A small encoder-decoder audio transcriber, trained from scratch.
Model: 4M parameters, log mel input, encoder arch tc_resnet, encoder norm batchnorm, encoder activation relu, encoder depths [2, 3, 3], decoder width 128, decoder layers 7, decoder norm layernorm, decoder activation swiglu.
Training: 9400 steps, batches of 64.
Data: trained on short read English sentences (LibriTTS-R), 26041 training examples, 23.1 epochs.
Rows from block 3 of the audio encoder, named by matrix and row number. Rows with one number belong to one channel. Each number is 128 + 32 x the weight over its row's rms, rounded and kept within 0 to 255. All counts start at 0. Numbers have three digits each. After the name is the row's rms in percent of the matrix's.
# convs0: first width-7 conv (encoder.blocks.3.convs.0.weight, 128x128x7), inputs 120-127, a 7 kernel for each
# convs1: second width-7 conv (encoder.blocks.3.convs.1.weight, 128x128x7, transposed), outputs 120-127, a 7 kernel for each
convs0.11 099:122084089214161172123108069067015042041083108098115080162126077104136121104149163204121163149114117145081119134121136161118102114118154102107144108152126132113150197156
convs1.11 101:167142108133180132074207178206174159163190174149121121135056113109105144142132169105094126114147151135136082150163159142124106170204151143205220156097150118041197184092
convs0.12 101:145169134065122150207117128130124117116132136128109157118108145115144160163119155102185130065176149099131161151156132156123138196169146159119131134174120113128090098130
convs1.12 097:080134128139108113106177139164182203188118172157138168105113141110101098110120118110136157155073103136156080113159190150114152151145110074141130164154200155190087103098
convs0.13 101:077088181156113174127113104137132136166178139142154121063101198066104121110107131147103095074192117086084068121135114096131160103063118138137105121124103138155105121111
convs1.13 097:136143111122084156124100123091132157115073167098081064110088151110157104137083109117100148120089088147134102081152121124144138118137147108058096132099091166119115122071
convs0.14 101:122117116114097168149141182065127124142116078084063133127122112144143136161196122081137126141129155139153121115112134116099100127131107111160136159138153113094107082066
convs1.14 088:116077089082103141188077133144123103149157080145105071119192224183171107077098102148121145173110082103145173158096125160112139154146146133083108149205185159174141104094
convs0.15 098:169148085098151090126128155159140119139103147108091112140181153186127154125123164173161117087076139145194143098089153157140133066125116100120142085152142139111129093095
convs1.15 095:122092143226134076061143146124136104080069109086071067115114147069082063092137121129094133146149108105112087089092102138105096142114089121158181145166175118133139092106
convs0.16 101:172129203138154155096115042147149132111139115091073129141109112149110109160107110123098150098150124131098115082115136106104140193193110140105133100096073091137127086082
convs1.16 114:096155133103100107159142187132124159138135130143109192174099132158157126157133093129120118195155141144170111081133162151102140150120127072122143160146136161151118143130
convs0.17 100:124129113080044115094147186221145101113071168144130094135138125088098073139156110095155160091157059082099113132138124087117106096076099134139150146202208093164109076134
convs1.17 097:139141125091067114103113115123088141100152128116100131140090109127138161143148133203152140095108099083139117118149117058056102190146093127122121089183084072088123123167
convs0.18 097:072087130183096166152101094133183165079201100102151107138143124120059080102137133173144121020083109087133117113108111118116105089107154146126071096115233119113159092124
convs1.18 097:092095052098080135104146113176108127143153152146183109107117095166140096101086072078178131092144184234213096097142101191186112127130127092129152178121104161159130162130
convs0.19 100:083155107095106098157118140087154127046194118145080139138152165113099137116065094177089151108117113091125149149123105131136134095037154123106127095133142085124134177082
convs1.19 092:159094142097178162140144101073123134131135155162089135098125082097139147177143081128132150162120149134130109130143146142134149124139131118148089092160083160106083117082
convs0.20 100:167136124122140129121111130141122105075130086123143116096135132094138173124060135120059119170127215143133124145126094098136157102119083111109089214125165128085118136116
convs1.20 103:099101172185103128133150125142138159182070104191091095129139152086166153149115107104131080213132114172118088129181165142086134106179114086159139119152096177162112113103
convs0.21 101:140099145112125125139094029061096074080118124120140132096108184109093137140107139127154137101104179136154138148098114149147111167125075058104139088111054134105153111096
convs1.21 096:131129144184173175117150191144139125116115100130164127121138115086078102137143144118140133154112182155088147116125112166116099147080126125136147136146117157161101134160
convs0.22 101:098133140090068105142107152126137141116132108132077131134097130104139135092091128079116108121141104091116149144119161127105102166132084123136160156097089141186113101117
convs1.22 096:154108101181113096123109035088155160112089090115151104070091127153114148107130121122137154106160142127102176145141093117116103123156122059115171150107102093132097063134
convs0.23 102:141048152174111105151116135070213149160117115131141128147109076096129157131113094093105110135100144188182142161166130105103072083171108034122110071122163136113106154160
convs1.23 098:116146161098090094108133125125168189136059082125144122158139160097130142089128082128051129158128153127138093107083098071084090148103122117111117139108103151158094081097
convs0.24 101:130073136085100086084164159118107079084086151121118093084139132137115130121126134139086154112168121089114165115098106068098101136068034086095122118131110131144188123074
convs1.24 087:147132157153150125093172156126116073115101091101134138162133070142121122159159171134103130141110083116105099142138157143195185132113145123114104141117090122115103058128
convs0.25 098:092081117118132130157044100121160104170087121116128123118124123081119169162085120129128085114097114068105150145122135111153157118113064129120100036113133088155160142111
convs1.25 089:165147145165119101055150130148155159136150126115138121083169137144147111045030071108133154142125166126094137102090073155171138116165156081088110115179144103151125146057
convs0.26 098:160142117104147165150086082152097106194188134106119112110152111178137169111106093113073142177210124084128167084137145143111117133076130119163122125102134068141120135125
convs1.26 107:097095095131153120128096136141184154174195142100138159125200153134149136073119131125106072115125106117114164146129098095175114112093114170126106110121112136255162120148
convs0.27 100:134121076150108145081154103143169180133153116132111104135146121147103125158155162103129131119146104127105141145105105112106082133150089078129169181106158172117107136115
convs1.27 097:167115157071101096155122144162168155164228113136119139134173124172146107050092128149169121191138136078103200206153127093133141041119127126161173138097158128082119136139
convs0.28 102:102102156196224127170091098111117074082081126133132148126144113109125080143168147148122116137148111132152097085089127162195185122159178121118186150113116129187160151113
convs1.28 104:126127089094120120145088151192084108163106174132126124126164149145159142103069103100173143127102116173135180180151155157183162145139061162150147141133059047068100136167
convs0.29 099:116147232103120167148189135044050127153178117158114108062062139169121105085121135103146120101097136150133157132155114085142120131144145076132117078156130132165125091146
convs1.29 100:080111120084087162139177143115199193192155157142132096138103124121169139120115092087191158118074123127144151152134122152160139127130127116093139127098119183121150149151
convs0.30 102:143222120144127144120059088080070163150111150080069123112128161140129094136189185165116112174114116178167112146143166146152156089103158102168106098093200102128153107126
convs1.30 094:132080131118072098132155157180158170147149125100132074089071134143161071071143088085117152125090129128121209148144161141140134199123106107115116175118077162124133098113
convs0.31 099:076092098096126141167126142105133075131105158151143126070115109055082118125166158177142137150103123129105158147149139133135118099107157114114141146154122143166162127134
convs1.31 093:152140150119124140108190131179157163106127206173156116093132110082111080110156114085122064106133170130083116114104120079113150196144120094127155129179114126193137155164
convs0.32 100:146111151133089121114126148145173087112102136128129142128181192141125145141101102126124108072132136114134121132127155111115125172171139130075102095147130133174155087126
convs1.32 094:121091093089183168143148110149183166167139089120115151173120073117092116058119131160134116121122106125106155163174168136138151136182135105117147089107094121090137181118
convs0.33 099:109157154076123127088102095103144112152142111101081113114155114212207129136172138169129153148090135174099123121120119140137118111149147104063073062079141119143138115154
convs1.33 100:130082157042067108117123143135145166185159118155144095187182145067071074100143129159154134091135135121105058103093106091131127123111141141172192185109115107102101129126
convs0.34 103:133096121118085110071060114085088062060163133129126179119119084092110146102088088143103094137173163119119152120117153147122091107079141064100135228114156130144108108112
convs1.34 098:140129156153172162159146133134151132102123163119151219132091073150105138091092113135107155061064123186118156094102164120144152244202164142142170139103156085088175100074
convs0.35 099:102117216088134120119094110157145168165159139109156151113116146161137126109071049178145133114082144155076138137095135130118128165090136095064095140134143139171123123144
convs1.35 097:118136169016128124147112126119048135125121134155125128173112148090075124120150131121046168151117136161146173201100062149099123151092049092103089072073122152112136108094
convs0.36 099:121105170110122142086158170255148183152101189131131115090164130135138131152175182154127115087113107125117115125148116124142099131059105114078105134155136140174156126107
convs1.36 099:081080140126134131162090126137132147098131091127126154188140164088087099088115138121065076028104105120164136146091124117066085126109143145073082111177108144103117175148
convs0.37 101:113069172180084120063141057053141148135073135125103100177131179147221199130096120093128100057182129121104123137105106089121089022174085068102100071132105117106122093148
convs1.37 101:139154151181107103094130096120078140140083118142137123108076127116138136179093141136130176170112098099174119140135174060101098091155133132148164206086166142084136144163
convs0.38 101:149195102072088139129134090100109122106154120134096047157146160145150158114093139120093181105071132142124188119093122088093107108087133133144149169154078119136167167134
convs1.38 106:147132116179086094175178129128129126184116141109110112114127162123125101097126083065135142143109221098109157135222111160113118090078080154168099107112105121136110087116
convs0.39 100:072125150147088172123104108098088061116065122110100150130119140113123121061122157152128089174125107088091153125109117098098103120114098078203105140110133168154109058085
convs1.39 103:115125131086118172103142174110110176107068193164088097107111075166184154106158161148092084121138151179147177136091137110124145151092162214182148139115090095112126187168
convs0.40 101:135148095136151050075099108097052102149091130144117138175107100112087103137106101118103146092110114166132157118126086130129112140127107089122133118109123157104123133125
convs1.40 102:129178155098100101160139148131123102140110180139178104095142203192144140115179161089127159110094151135133069098091108106157131131099068147198156158161137122127103128123
convs0.41 105:114098161115101147095116102156122109172115099143126147105154142102127144128081095131125081143139113103154117122133173123120124090119019165223060168145170136083144158105
convs1.41 111:122086152122141125146137135119124103127114144108066099131159155076155115142161112141160203145119159099159102158098161086145134162109154140074124117100087128146110094134
convs0.42 099:120121101117131115106111070113255153055120093135123162130163123159062107161138119121123089141056118130143120115129119115126155094181149199109059063136093130161131111118
convs1.42 102:078102119070090164153149167144169134124150145179080103162132102093145120119167139084198120058051115130162124145132112134107089106157169066132182156136158098098139249171
convs0.43 102:091188092080085128170127167124000060167137159094150109101136149094088060211131074117144105136168088123154111097105117108127149130157075110158164166148124164090141141120
convs1.43 112:105145102103096105158135090118155126087089130169184105125074133120077151146124143093093121124131133147133126142143109094070116132158153125159172123115085141131107124133
convs0.44 103:124192103120148117145132139174098099142156114094174119120155107155144133070129130094127108174122074139145144109113104104115107183125138121137168150151117152108090140100
convs1.44 115:115096128126127131092089113123153137119129163102098095101115116095111140126095176091130123129172126078169165132195152134132122108108186211106145100162112201087137141105
convs0.45 099:110151161133157082187122121116119063075125159105129126141143173113100169141117106125172125176215211101090099101148146124126121131094085135114069115102094148094109127128
convs1.45 100:145125106095063116112121074120187169112115113135118139123125149130092072045079088148142134119034081152127153131094143148162155122159165117120176128149112140157073096146
convs0.46 098:061049117134158143101114073047139098215111103122097125122094141155138160187103136148139128118114121103113118120135136158120129111052095135151193133147156154089117079038
convs1.46 101:136121111120065112164123130132170143105129104141132075084107147123108143143121119149106134161101082099121166132134111091130145181147148142178184116094101092079059080153
convs0.47 103:242044106090107143075118074124143157060078095122108134148162198077122194077095120133183122105105179114104120110136118136099121108089109113103161167064059114147194144143
convs1.47 107:089169135129128127170110131141158115089129156180157144131117109181120109103119100078185167138152160113114122090174131094130115104172192087120152154156117156120103134119
convs0.48 099:167092133093199102102106241173203080087067127146120116115141124103184154162128115111115120131083125138128092108131143107096117162132120189232172149155176146118086155135
convs1.48 094:092143115156098068081087114125133109179124131121145132150119152114185117119156145146115115183121158145132156195129099132197116140137124081118098104196159106120124093149
convs0.49 098:138093199074142133067150086222064060125091108133174147093080163150176109119137127144090115129117159120168132097118134104124131164121082145148162154093090191150077134188
convs1.49 090:138121161174131175157143150206093077104119120136098170206045101152127146110104110133171121107079130118130124162140166176097108061081144162122092130138189108107120147110
convs0.50 105:162178129146140149139133184036164149120094113191067138163114107128183119064127129122115056149143142138134138099093135138146125148172126166095085105163093113121139098103
convs1.50 106:127097109146098164103114120131094169134156107083152079107172093145136129132132095182097153186136113075133138122134134138086097121089068165085116117145156127126091149157
convs0.51 099:111151167137111142140126144124155145071071128138157116059118135083088110146154115132172174140198206144122107091098126144160136180193187153179102122107069103137093105134
convs1.51 093:166118089112186205119129123124162126162156075069076070226205131129130165135086112134065204179060141132119129123114136199207168128096125088138196135136159174141122121157
convs0.52 102:143136118113100124176083083089060087082145136135125097136123107095072108118063105174136103177124087084089134096117152127134128052122135084146162123112078078117128130168
convs1.52 089:167110117123131142131142143175158162161196158103164112157148123113179107162093102095105130151206120110073132108156137146173100133107103119151113119099151140146094088084
convs0.53 098:075158138158138165126117137057070115192156146126124133119155120151087129105135158164127154129108076102073122126119098136154115156074141171148125144151179131150184170100
convs1.53 105:078112098098114116158083100081149137141095097170123130081134114160155169149109166134068150147086148137075159150166131135135139098123111093120147115090068100094087129103
convs0.54 100:123115206134160154087157115184157151150139098176154077106152125119143064108107124130046118149047098120135134155166141125144161135145088132148108069131136116137091104138
convs1.54 105:122093077090159145167156162146113105104138104121138093109125121143135097146077190135142130153158129137142107104121099071120108145138143117065126174171176126127103121141
convs0.55 098:164129150105187077124122168152120115056044153144130131156156129098138187107103069117107115153162136156122127135108112127140126105036100150194137132096131105141079153128
convs1.55 097:112128179149124142126239218188214147075072137137174199209096069194119105131094146099183117168138147120117110123178148144130142190161098091135101118113102079124153139113
convs0.56 099:092122144123066124125158146172140100142126093104140198173114147078062101089111074105113086148184101122138128113120126130155144071128121229165126086113108144168133120109
convs1.56 106:116146179139110063101168103126163145136140088115118164094128112174163168112142154182163180176122131111088069083098105144100127153139128096099148161142142135111121108091
convs0.57 101:121181083149145126128148126201178129134087140169150111138094132161159167124117125083117138123118109102154117104135140179157156128154134203122165194133085166112115133118
convs1.57 101:162106113162116139118101134143124128177151098091116054126101153085114136134135135172167144116112102143100134115166188155104121096108154171104137149170176119082121067101
convs0.58 100:163109160120195061140179126036092174142185154143110137116125092158160176088205167089147139092179142079121173147116117101082087138132082127220146118159155090101091099105
convs1.58 097:121113174116177162133134124103089089140192099072095137081174147152136121151156151133165123143113078121123156095103148052145146161052138166129126158172103122174136125189
convs0.59 096:103082139148122099130004110138123074131103125149116134146104122159121171126132094153096222097109084112181107109112103130161127093085127106119055104109116101142103076082
convs1.59 094:154119142159132099074105155118128064172140094121114111116113130194123128117093068094140121149138132066156115067116176157168161130108135148182104096081144129101091118152
convs0.60 100:144085200077181135137112020043074097143072091137059146121108105116141074126188116132113116166145089093230118138081145141103127107255110128092096144134119117101162072062
convs1.60 100:098156081144098090136146102040126148104150081162236106122140178110178069095110104178193052111074105091123167111147141133137116141131105069080134165124132166138106135170
convs0.61 099:182222211121146184129141176166226141111095126077100160212142125107084103145106126133118162150147122109130143131116099136148121074107100040074091137088128151087093131175
convs1.61 114:167086136144042056116139164125105091112091107148078080119128100143153147113123123168121128128099125122102202142150124109128112148137130146116122124130109124119092106104
convs0.62 103:103158089204143137095097123141126076120117089135109103145134087110085090110170127041101136140110132082118136117150112111118093147133097101203141128138089132116116078142
convs1.62 099:140146121167122123153139138150158165140154147167188160113157145081152157156100137109131083130128131131131148103109180183128127114134101065094138168104177128068109112097
convs0.63 102:132085111145146144090120129108151129154120108123099157110140159147138127148077102144124217162118098133137100090079135140189168089153083136153146177149127083133161154100
convs1.63 106:118102149112098086080127131141113099180147149171156166083116107023106152099120114123102149095110139168109096140166167159157155149130112149109078122155128139173180077133
convs0.64 101:163148127151143135118151136080128120078110150140155125064076109151158095082146116138167100169171200125096146149126119097136152151189146029095108162147117139146155119135
convs1.64 097:118130111154090139134148164181147162126065125154173115144082057179161138173108111057137147099158120137102116131140138137099095142158179086118151072144192146119124175134
convs0.65 099:172104150136117118144101147137158160151160139127123174166096119169191140094115113149129095095115111124128128153148133128111118105113103109079073090139123124126149142142
convs1.65 099:104111105104136185158081077117106112122067098108075089146121131186172113119073099122141136121055087136181175142124147177170183121082103116075071130153128119089075099125
convs0.66 099:149117136092099133107096107108173124122149153133147159169155127150084140157162170199131080053092103124112136132124098107120136152129165145148179091075159180167182131125
convs1.66 096:158131151079098158171067070168174124110117111157156130140172126160149115137073097140144081124062054122167168153195117161102118122097141124136160137075044105107045155098
convs0.67 098:151184239139136102122162158160181124124113135085069084111111124141120107156094088127124134152123116136140123099141119115146149096131100128148136147195119132091063124161
convs1.67 105:092141164115068120099127107101139156127132103154158026053098095123131140151097128132183124137166091078170154105132149166116125131123143160159114072152150138118075089082
convs0.68 098:125111139132145093090146110060061123179120129111159113128160123160123085123145152109159173241143139108120093114126124109093053109104091135142144088126162165113103174102
convs1.68 097:113163131122175162144127120127106122135164122197142126114133131078106091120111127162126071113142134104095079152156105106090151142100111062076031098109174135083156171122
convs0.69 100:156255165152151154141048124125129072115110103089167142157133147117108131102104156164142083130097111139155174156133122116105075119104128090059094105128158114104120101095
convs1.69 094:162120124107002019063145150057112126141141134130149136138134105152142144117117109111121160203145084143143193209153155098133186104113155172107076105130108108157131123113
convs0.70 100:184116180083143103141163155086088134118093171111129106116134099116143188126104142056114155050128085123177127143151097140137100093128081162166091100126167117098125123120
convs1.70 095:148156160143144073101122125108114094126131094143135181104135198131154173185090149131136153152135109097186129154086142095096147113126131101118131134137129139122145171113
convs0.71 101:155097054081151211113180061103140126136132143137125131129091138211159131181102144162148073108135176141093126129134114147172136165132117117131111140077101101083132128165
convs1.71 096:040120136140130131162100081144094172162190155125124099129164121068164169086117135080096181114119157105136093086120143155137104116141103118158105177150107124095095143085
convs0.72 104:169051098142161155120041113194107148121119135147141165139148126092126129118119128111136134141118093100094132145090116132142144176154112128160135161132070063143120108155
convs1.72 113:101119123119156127109133135144122115177146148125183205155129171082154172178133072126107143122139166110094173182155136112109132138133124171150107143106093188147109059080
convs0.73 101:133123111157168180202141097118219210175197152097134088088138139105093158125119109091121155144169150102150114119108083096122124111140126101147114090184177113119137127110
convs1.73 106:128143146078085117140137102129130104172151117155092093191167096189157136130130120161217129112084113142074175149161166106113136055111146106077126133121089100076120183060
convs0.74 101:111129109085169097138139208235097139125119108079166117116151103097085140226129159200093116137108166152112123198134108119158137104156134150132108116137151177125151083073
convs1.74 086:130141101078079131152101123151189138184195119107177092140149125155122165111129126129160132080158125112141115139122060135194187145150134087077136118187096075125154154157
convs0.75 099:146124114088076117054105135142130134124072152104108131083149128066113131116136120155103128165140104075132123119139137153139125107165202108132072112112115101076095123171
convs1.75 088:096117142123099147130161139135097108167073120145121089132150166123128109126112120151117147115182112079151149151162120074074122156170139115146161113129123194142097162135
convs0.76 100:131097128093119081134148142105134150103157147136140156110130109138098079090093099139141173151100105119102143141137161118096117100150148197163145110099138120083139094093
convs1.76 099:096149193135104101145154092072109156171160120085086101094098065173194104133111157107118081092126212163107113154112114133120169135115140135093057114161138176114110189137
convs0.77 099:168053206114124151188101110149113063111146188114069182117133107136161175115135164119156121088185148187173138154105104088142145112155105121123148101106141104134139165118
convs1.77 101:171128121125189151084128135139132106117155147144147125145149121141151106093090116115075140125141131107130079130171159126148149080099087105150085127106141084032115118054
convs0.78 100:115145145203168123101110129092101135105115078088132085096144107162153061162076166182118142168111120111117142125104124119155150166099096090093115181067238110159128108108
convs1.78 091:122150103029098128105082119114118095154052129102117171176168128127098148116153082129165156102108132125162159117132097179131157122078144062018051088144084117163182082087
convs0.79 099:119111147137131113105141152145091150135096149119113110151122134138095169163149138202098101131108162140145129112114119144160144103084094141196120122098177136129119068167
convs1.79 093:096098131131130136188155100100132154173120084125135099125197110148156133165155159132138151089119083073125158112087124153076105162129111174182142138121127115194171105045
convs0.80 102:121100160115161130172094065039077123083093123079115141063090111081098114127175109190106100083155124136113140077089108107162143218134100080126136130096088117123100114144
convs1.80 105:145151165083072136144148119117147113160156118119158203186111125107101130094080159144108164157092146119183094121152107126118095117121104105215226212161073129118159163181
convs0.81 102:094118069185194163147089151139155184185128146155145138165156146139126095205218192173127131188125101086108096140111123104117087123118119180231190148113118106068129128089
convs1.81 116:113062067146196155151118173171147129113148142137140101097119156153062039047082110169098067090104153149153050101092077110093142175097016064132170155163108128141147108168
convs0.82 096:085108112105115115058136170133169160117172134094070156117126138170123080085113130117132115129173145157144122134130168119128117112118118145078099225150077134136129157141
convs1.82 101:102119194188171160097134103130092097115110154154145139147061115113196130114155175157101154099146151120127093106126141122156175101112117075080075085193128200093068120093
convs0.83 099:129049171113102127120159101075077064097082075168161175163132145116116145170145092149144159131088138139180114142132158149141136141190164149134110096120104148128155125133
convs1.83 094:148097136117167178118142144148156162087114147197111098121092151120169132154109097092130124096104108127140114137128123065143082129146111126078104095116129174020091116073
convs0.84 098:132116179081150091050137148074111120122113151128137148084143115142125131131147086123119163172144113147153158178150104115081124162194125096062081141135131101112127088065
convs1.84 111:173145162188153078078175157160135101127159098092170147125117117109128133085134113135119150170148136117126111135139116084062111159177163169203156158166129150095145148104
convs0.85 099:164140078150215140058111153150076089117119087121126105143127146126106146125101133132155138093216169128089117125130098148142133088129148126112124140085103156192142107130
convs1.85 102:124143137133072109133092107130186185151066133196175073109069134160125124104053092085129115170130156138107148140122115103067167106153122083104127138119127133114117113119
convs0.86 102:090105199182118111152086086053098149144116132131114094086086063138207175137084111072139053046057081128091146112115120109123095170204210151110110083133095139146159135073
convs1.86 106:145151167134126144153116125151174133172153160182170145121121092109167127109086078174173150036023014059096185155114128098138134172139152117111047119199163119131144141119
convs0.87 099:091153140136163126167151233117146158100106163110158130203134123187128117153104093101104149113172134177147152155143128123153097199179131098033089047135130070098138144138
convs1.87 102:129130087109116125116119151180199173191186113121164182165177121073122139106119074104119169154123089089126119128151132086078156109111204192124125142159144131108074093126
convs0.88 102:128169148138130164186011122210064143124127156101135150139119107192207099118064101048117096101146097109155124130111127127117095145114177148092119085123134140093095131121
convs1.88 103:154152130155140139097101076097107143139213147109139176155213118149093123144067195167124153184164088165101122096095093147112100078107130139113141180094198202109127106112
convs0.89 101:105121064143114108132162163126198138107153123132103071121105097170124143116090123129163142081107141109110119088095108093113104166128151175205195146092138102130136129153
convs1.89 109:118167233179088129135111132132177137110144118113162107100130121176161156134126180178114150139112154119095123097145091114185156144119078076100110074167147180160132141183
convs0.90 101:141097120135148181124088090095202158152099112132125128145092134127093162152145121101104123074125083156165142132100128146138118103154147117134121116073081138154109120135
convs1.90 099:130129129114119078120133103148154147117083168094103156126133147149161136126146246176101113152141138126125111113109120138161160111144149110126127178142138134126134097106
convs0.91 098:144138110103170114097049082120093125127132135149103093125142109141139165118115117083190114075083147133120147128088128138135156113099165151134151103134125078107192158124
convs1.91 104:115115112115126116127143146138128171145097121129150132194146128117105151151175117081135137143138146145098177134101138115172101136130129137116129111103083115122116093112
convs0.92 100:106137151175134128103048185166128090187128099134126134088078084171142080102097085086151142151149163139092069105142128126137126091154148119139118138135141157165131123106
convs1.92 091:106138115094082133162160169116108102117113119116087167180094114136122163122119119110142127101094095127114206146089145107128142149127102102072120110149156072091143149115
convs0.93 102:038172209054074097156187149026137140149099143111077158090116131145082124118101139140154164118133117096119163115111120110091125094136104139129097109133066042078160172156
convs1.93 096:119124139133202244123173128132108157167092101174126202170084153114118160143169103150160183185090084083141168170134141120118165131144180106115167128180124132151114096125
convs0.94 101:151099173151152118153113119057186105096091117114106198115145104158149141123141111089124177164088137146182123119139165137124124176078117071086079107148119128152128136120
convs1.94 102:110153081144152141131059091120138134112133170157124131139168144093163139079163145109127142093114111067097109100140131119087152117141126083090177175137082151118102103144
convs0.95 103:162111119117109071135123144079136071143139094136105070117131101150099089118132098103170138132078068173111098096131101102104093189106079248056144128064114101162173145124
convs1.95 098:074104073122131177135161158136113127091070126088168123144077173117152154168192198157146136106128180171152175122111100137169088132193112155124140107084172112189138120112
convs0.96 100:142136151095153121063174135113195233120107130116109127082149077075118117140088109136120126104185195134135104128129145135151137077156168147058110127126148094180161130169
convs1.96 102:142111141078107126129120149127228176133107142137124101086094100125162175118126079105120091073095124102100108135128072077081090161170069077109184184155143097129157155141
convs0.97 099:077081079118177120104143108144145122146165119122129124129188202116126151119099092084122100178175103154180103162111110086113066131161156184104133148137122089163174107114
convs1.97 090:140085150114155193173136144152138137143080167159099147175121125096139175154162157119133120146126119142147186174133118118096068120103088109128125120076110127118172157018
convs0.98 100:113108067093213124206092170083131138191133126186131099098086141161120135135141163163138113143138110097119116109126124107076133099126167105132211190138110102128074156152
convs1.98 097:106059113218125160135094204162129105112094144034080086161090095117052048142173133123089091202120152165170086112079065140128119134127153131087129125114113109157096088135
convs0.99 096:128166125097125135124071087102051174111075116101097076104147128102110132089160117099155101147174034081063089146113109110150163113109114138177144129117136090100130136103
convs1.99 096:141126121094118091152131151139134140144134174187163130073154087173115115169107081100091112090130071147158212110126134163151143108118144126136153135183113117131120179169
convs0.100 098:168106197143083094097105188147079103152148095122117050077124129100119131172121151151151110106077157112104101127126127137105122187203112103134168109115104093120117131166
convs1.100 100:124127147136121061134116113155133128140087159152114082134176097112109127132125128180125116133111148057129148142172087121141158161125134142159141196156109177129084100099
convs0.101 098:103112045126163177146107136131153147118091125098169127105116108116122216170149114130137142092096110135190127135124116167127128114171167106167170133117122131203136106139
convs1.101 100:109130142134111147144148131100113148113105154120108112099163143176158094129100120158137089128172137124149183104131109138075069135170085092123146112104095147081077088133
convs0.102 097:154150132100108137132107158161052007134164081105135087161173129098164182076092147149108083160120081094144124110105102142116115103135196109115017096102099105094164112128
convs1.102 103:116170204116117099122137139106132133114167124144113144109122106131148122125155190119146128159094079125151097149156168174145116117114146149174189190113163169106150180104
convs0.103 099:130133067149132145122075227159093191137090109128098109137134132128117145080158122125093140109159102102182103120099113112117153119135120122202087144134099085069130146154
convs1.103 105:126127127098159085136143132120157108068015135092143130090103119135144160152107130187045115132089142144139060084184164124121128121084098141108112121170129168179145099108
convs0.104 099:133102105066136159126085125132170104078153098123098097144102180170098146123178131121090143125058057088177117100146156142138144103117192111105114121120103131149108139158
convs1.104 094:087125122113128088079079138150106135173087045123156062116082127141141123161065143127131150099056058153089121071166137139137146142092100145083142128126127086128083088070
convs0.105 104:117108012203110113132155164114068108066065184115129096133111119118133136136122102099149078139099086125104168147142110144151118139082175083128079120084174096043082113127
convs1.105 112:136173131234236106113137095135089100171124148130174137118143121160135147127110157132155097094156123089130141130128129132070105108108132153180142116154142118080151101133
convs0.106 100:140147103164147121129080109115183137067135111137125108092149135133105140190122079104122204173145133115183185158123129096094087149133050077142203151127107143112160119111
convs1.106 117:173085145123117091107162099071106123089141139139133102056155123115130121140125082144108130125107116148152194220100149138132160130137171118111130071123147133186133084104
convs0.107 101:126137121092132164122144141166175101095133139133180183104136093143175150123055069127133140132117152110155125090113130132154157136127124090085092147138091105185109171104
convs1.107 101:129099151149160184119131131166121144095104142096112138172118155175111057065115075092127064119200119146149124137110115175116126120126099125142123123142156065158154054105
convs0.108 101:101091119129132136159127144171115129104173095122091123085139156154151170190138094142147138098079117146141142151126153132113146131093068099091084135102142139127110123111
convs1.108 103:118175199086031075052144104034054056047075125095081042063065106128124087114146162157104133059068170221134077117097099199137126093109082079117157160090114166142092138101
convs0.109 101:153139122079120153174115143177064199059178175137121117114124101114133073116112139111122161147151108105096122110137126151107132123141144152052106090141106116111120125131
convs1.109 091:139145191113146128165096125166098123140137122104145172157175144076120115087142118135153171217109091149137133101093124098104160093099185117120137059151115067120105149159
convs0.110 100:139147197124131138109058134127140066060186151136119192120080102103126084081105170161141139170127127165097104119115171152128147098093114082083106181147124087118078077078
convs1.110 104:130104150100129076108142118128142021097108129071093157080094104135131156145140053047154122121127146116140198158096141140133140174157150166155101091121082078106124118084
convs0.111 100:053132144187162061135069140223165225174137132098127104158129116090107078137163080140116072167171123144109143149106148123123165150092100131112148170125093121138132107133
convs1.111 107:138143148088092121149129149144121113156129151135118133110099065098130124154137147154196140156135084133159087183091112140122171156148107114149153107176112108081140111090
convs0.112 100:162112145092153138142136168085122167148069076149098148132135125176163146160092046000116115109093134142102156137133109132131164113134163127153165198090162110132125133089
convs1.112 090:130110090099138191116164131124094154144078162111109126169098198100098111120092106095196167137107138091147057105127087084127117084059112099097051042159130152172114158183
convs0.113 097:113099174095101109128164239174144140131156132147122146123115164157133137183158155137129131145156145141164093108112153121145166145133111142139111178156123153117200122142
convs1.113 102:135166197141140101165132160101094080101123122102138137136157145170168157111148106168143089179130079066117129115149177164166173137178180154184129118115059184102133097067
convs0.114 099:132091034157104098124120081083119143109155122128098119173133175122119153127166153102123125115132133167131086139148146146128115136149140084077071102129133038096110102135
convs1.114 103:075120105095130149141048093099169157121138139106143097096176206117138082074069137156126163111123127123097110101148123088145139115106117127114133152116142100066045090140
convs0.115 099:164135167134099083139147163142193174069072119147079132119136111068091064103170152123114151146138158135147118115116128113161151120096155090167223164116160106132120134088
convs1.115 100:144124141137084071067148141131150123119106157167159070105105124157141093157163075097128110139090107142144181176090138117156143096073100068087157116142116130130125106090
convs0.116 101:106127084145119096128101140156199112098158161117122116078126123154102136163132127119093153088106114118102139101106112124140119184168236193157133091126171078074112141109
convs1.116 092:095122145194120107114093091082098131109148096143177115122172099132153138114132175177108133127068177136102115161174099192113151115152168137057156165132095137142154145168
convs0.117 103:165155107133056075158075136140187178097074086121144144142103138147151199176140169158114117104132079105121117138144144122132124182102092120092087096150190133146183126135
convs1.117 101:092095138137089114111155124127123162192157107134121143149109130128152147139118120144105124097089115135157137110125147167137104110140143131120075146099147143142168121095
convs0.118 098:144121040129159150162128054116069116151188101135137061158140119112113127088122136148117123133122173128153134107107131122100139094141123168145158133166128107075163161168
convs1.118 094:108120152207167106099099096085079124121154197134178133097085095124165138140128140144155145108156130115083099076074085126098122119165093118096101111070103136170120069054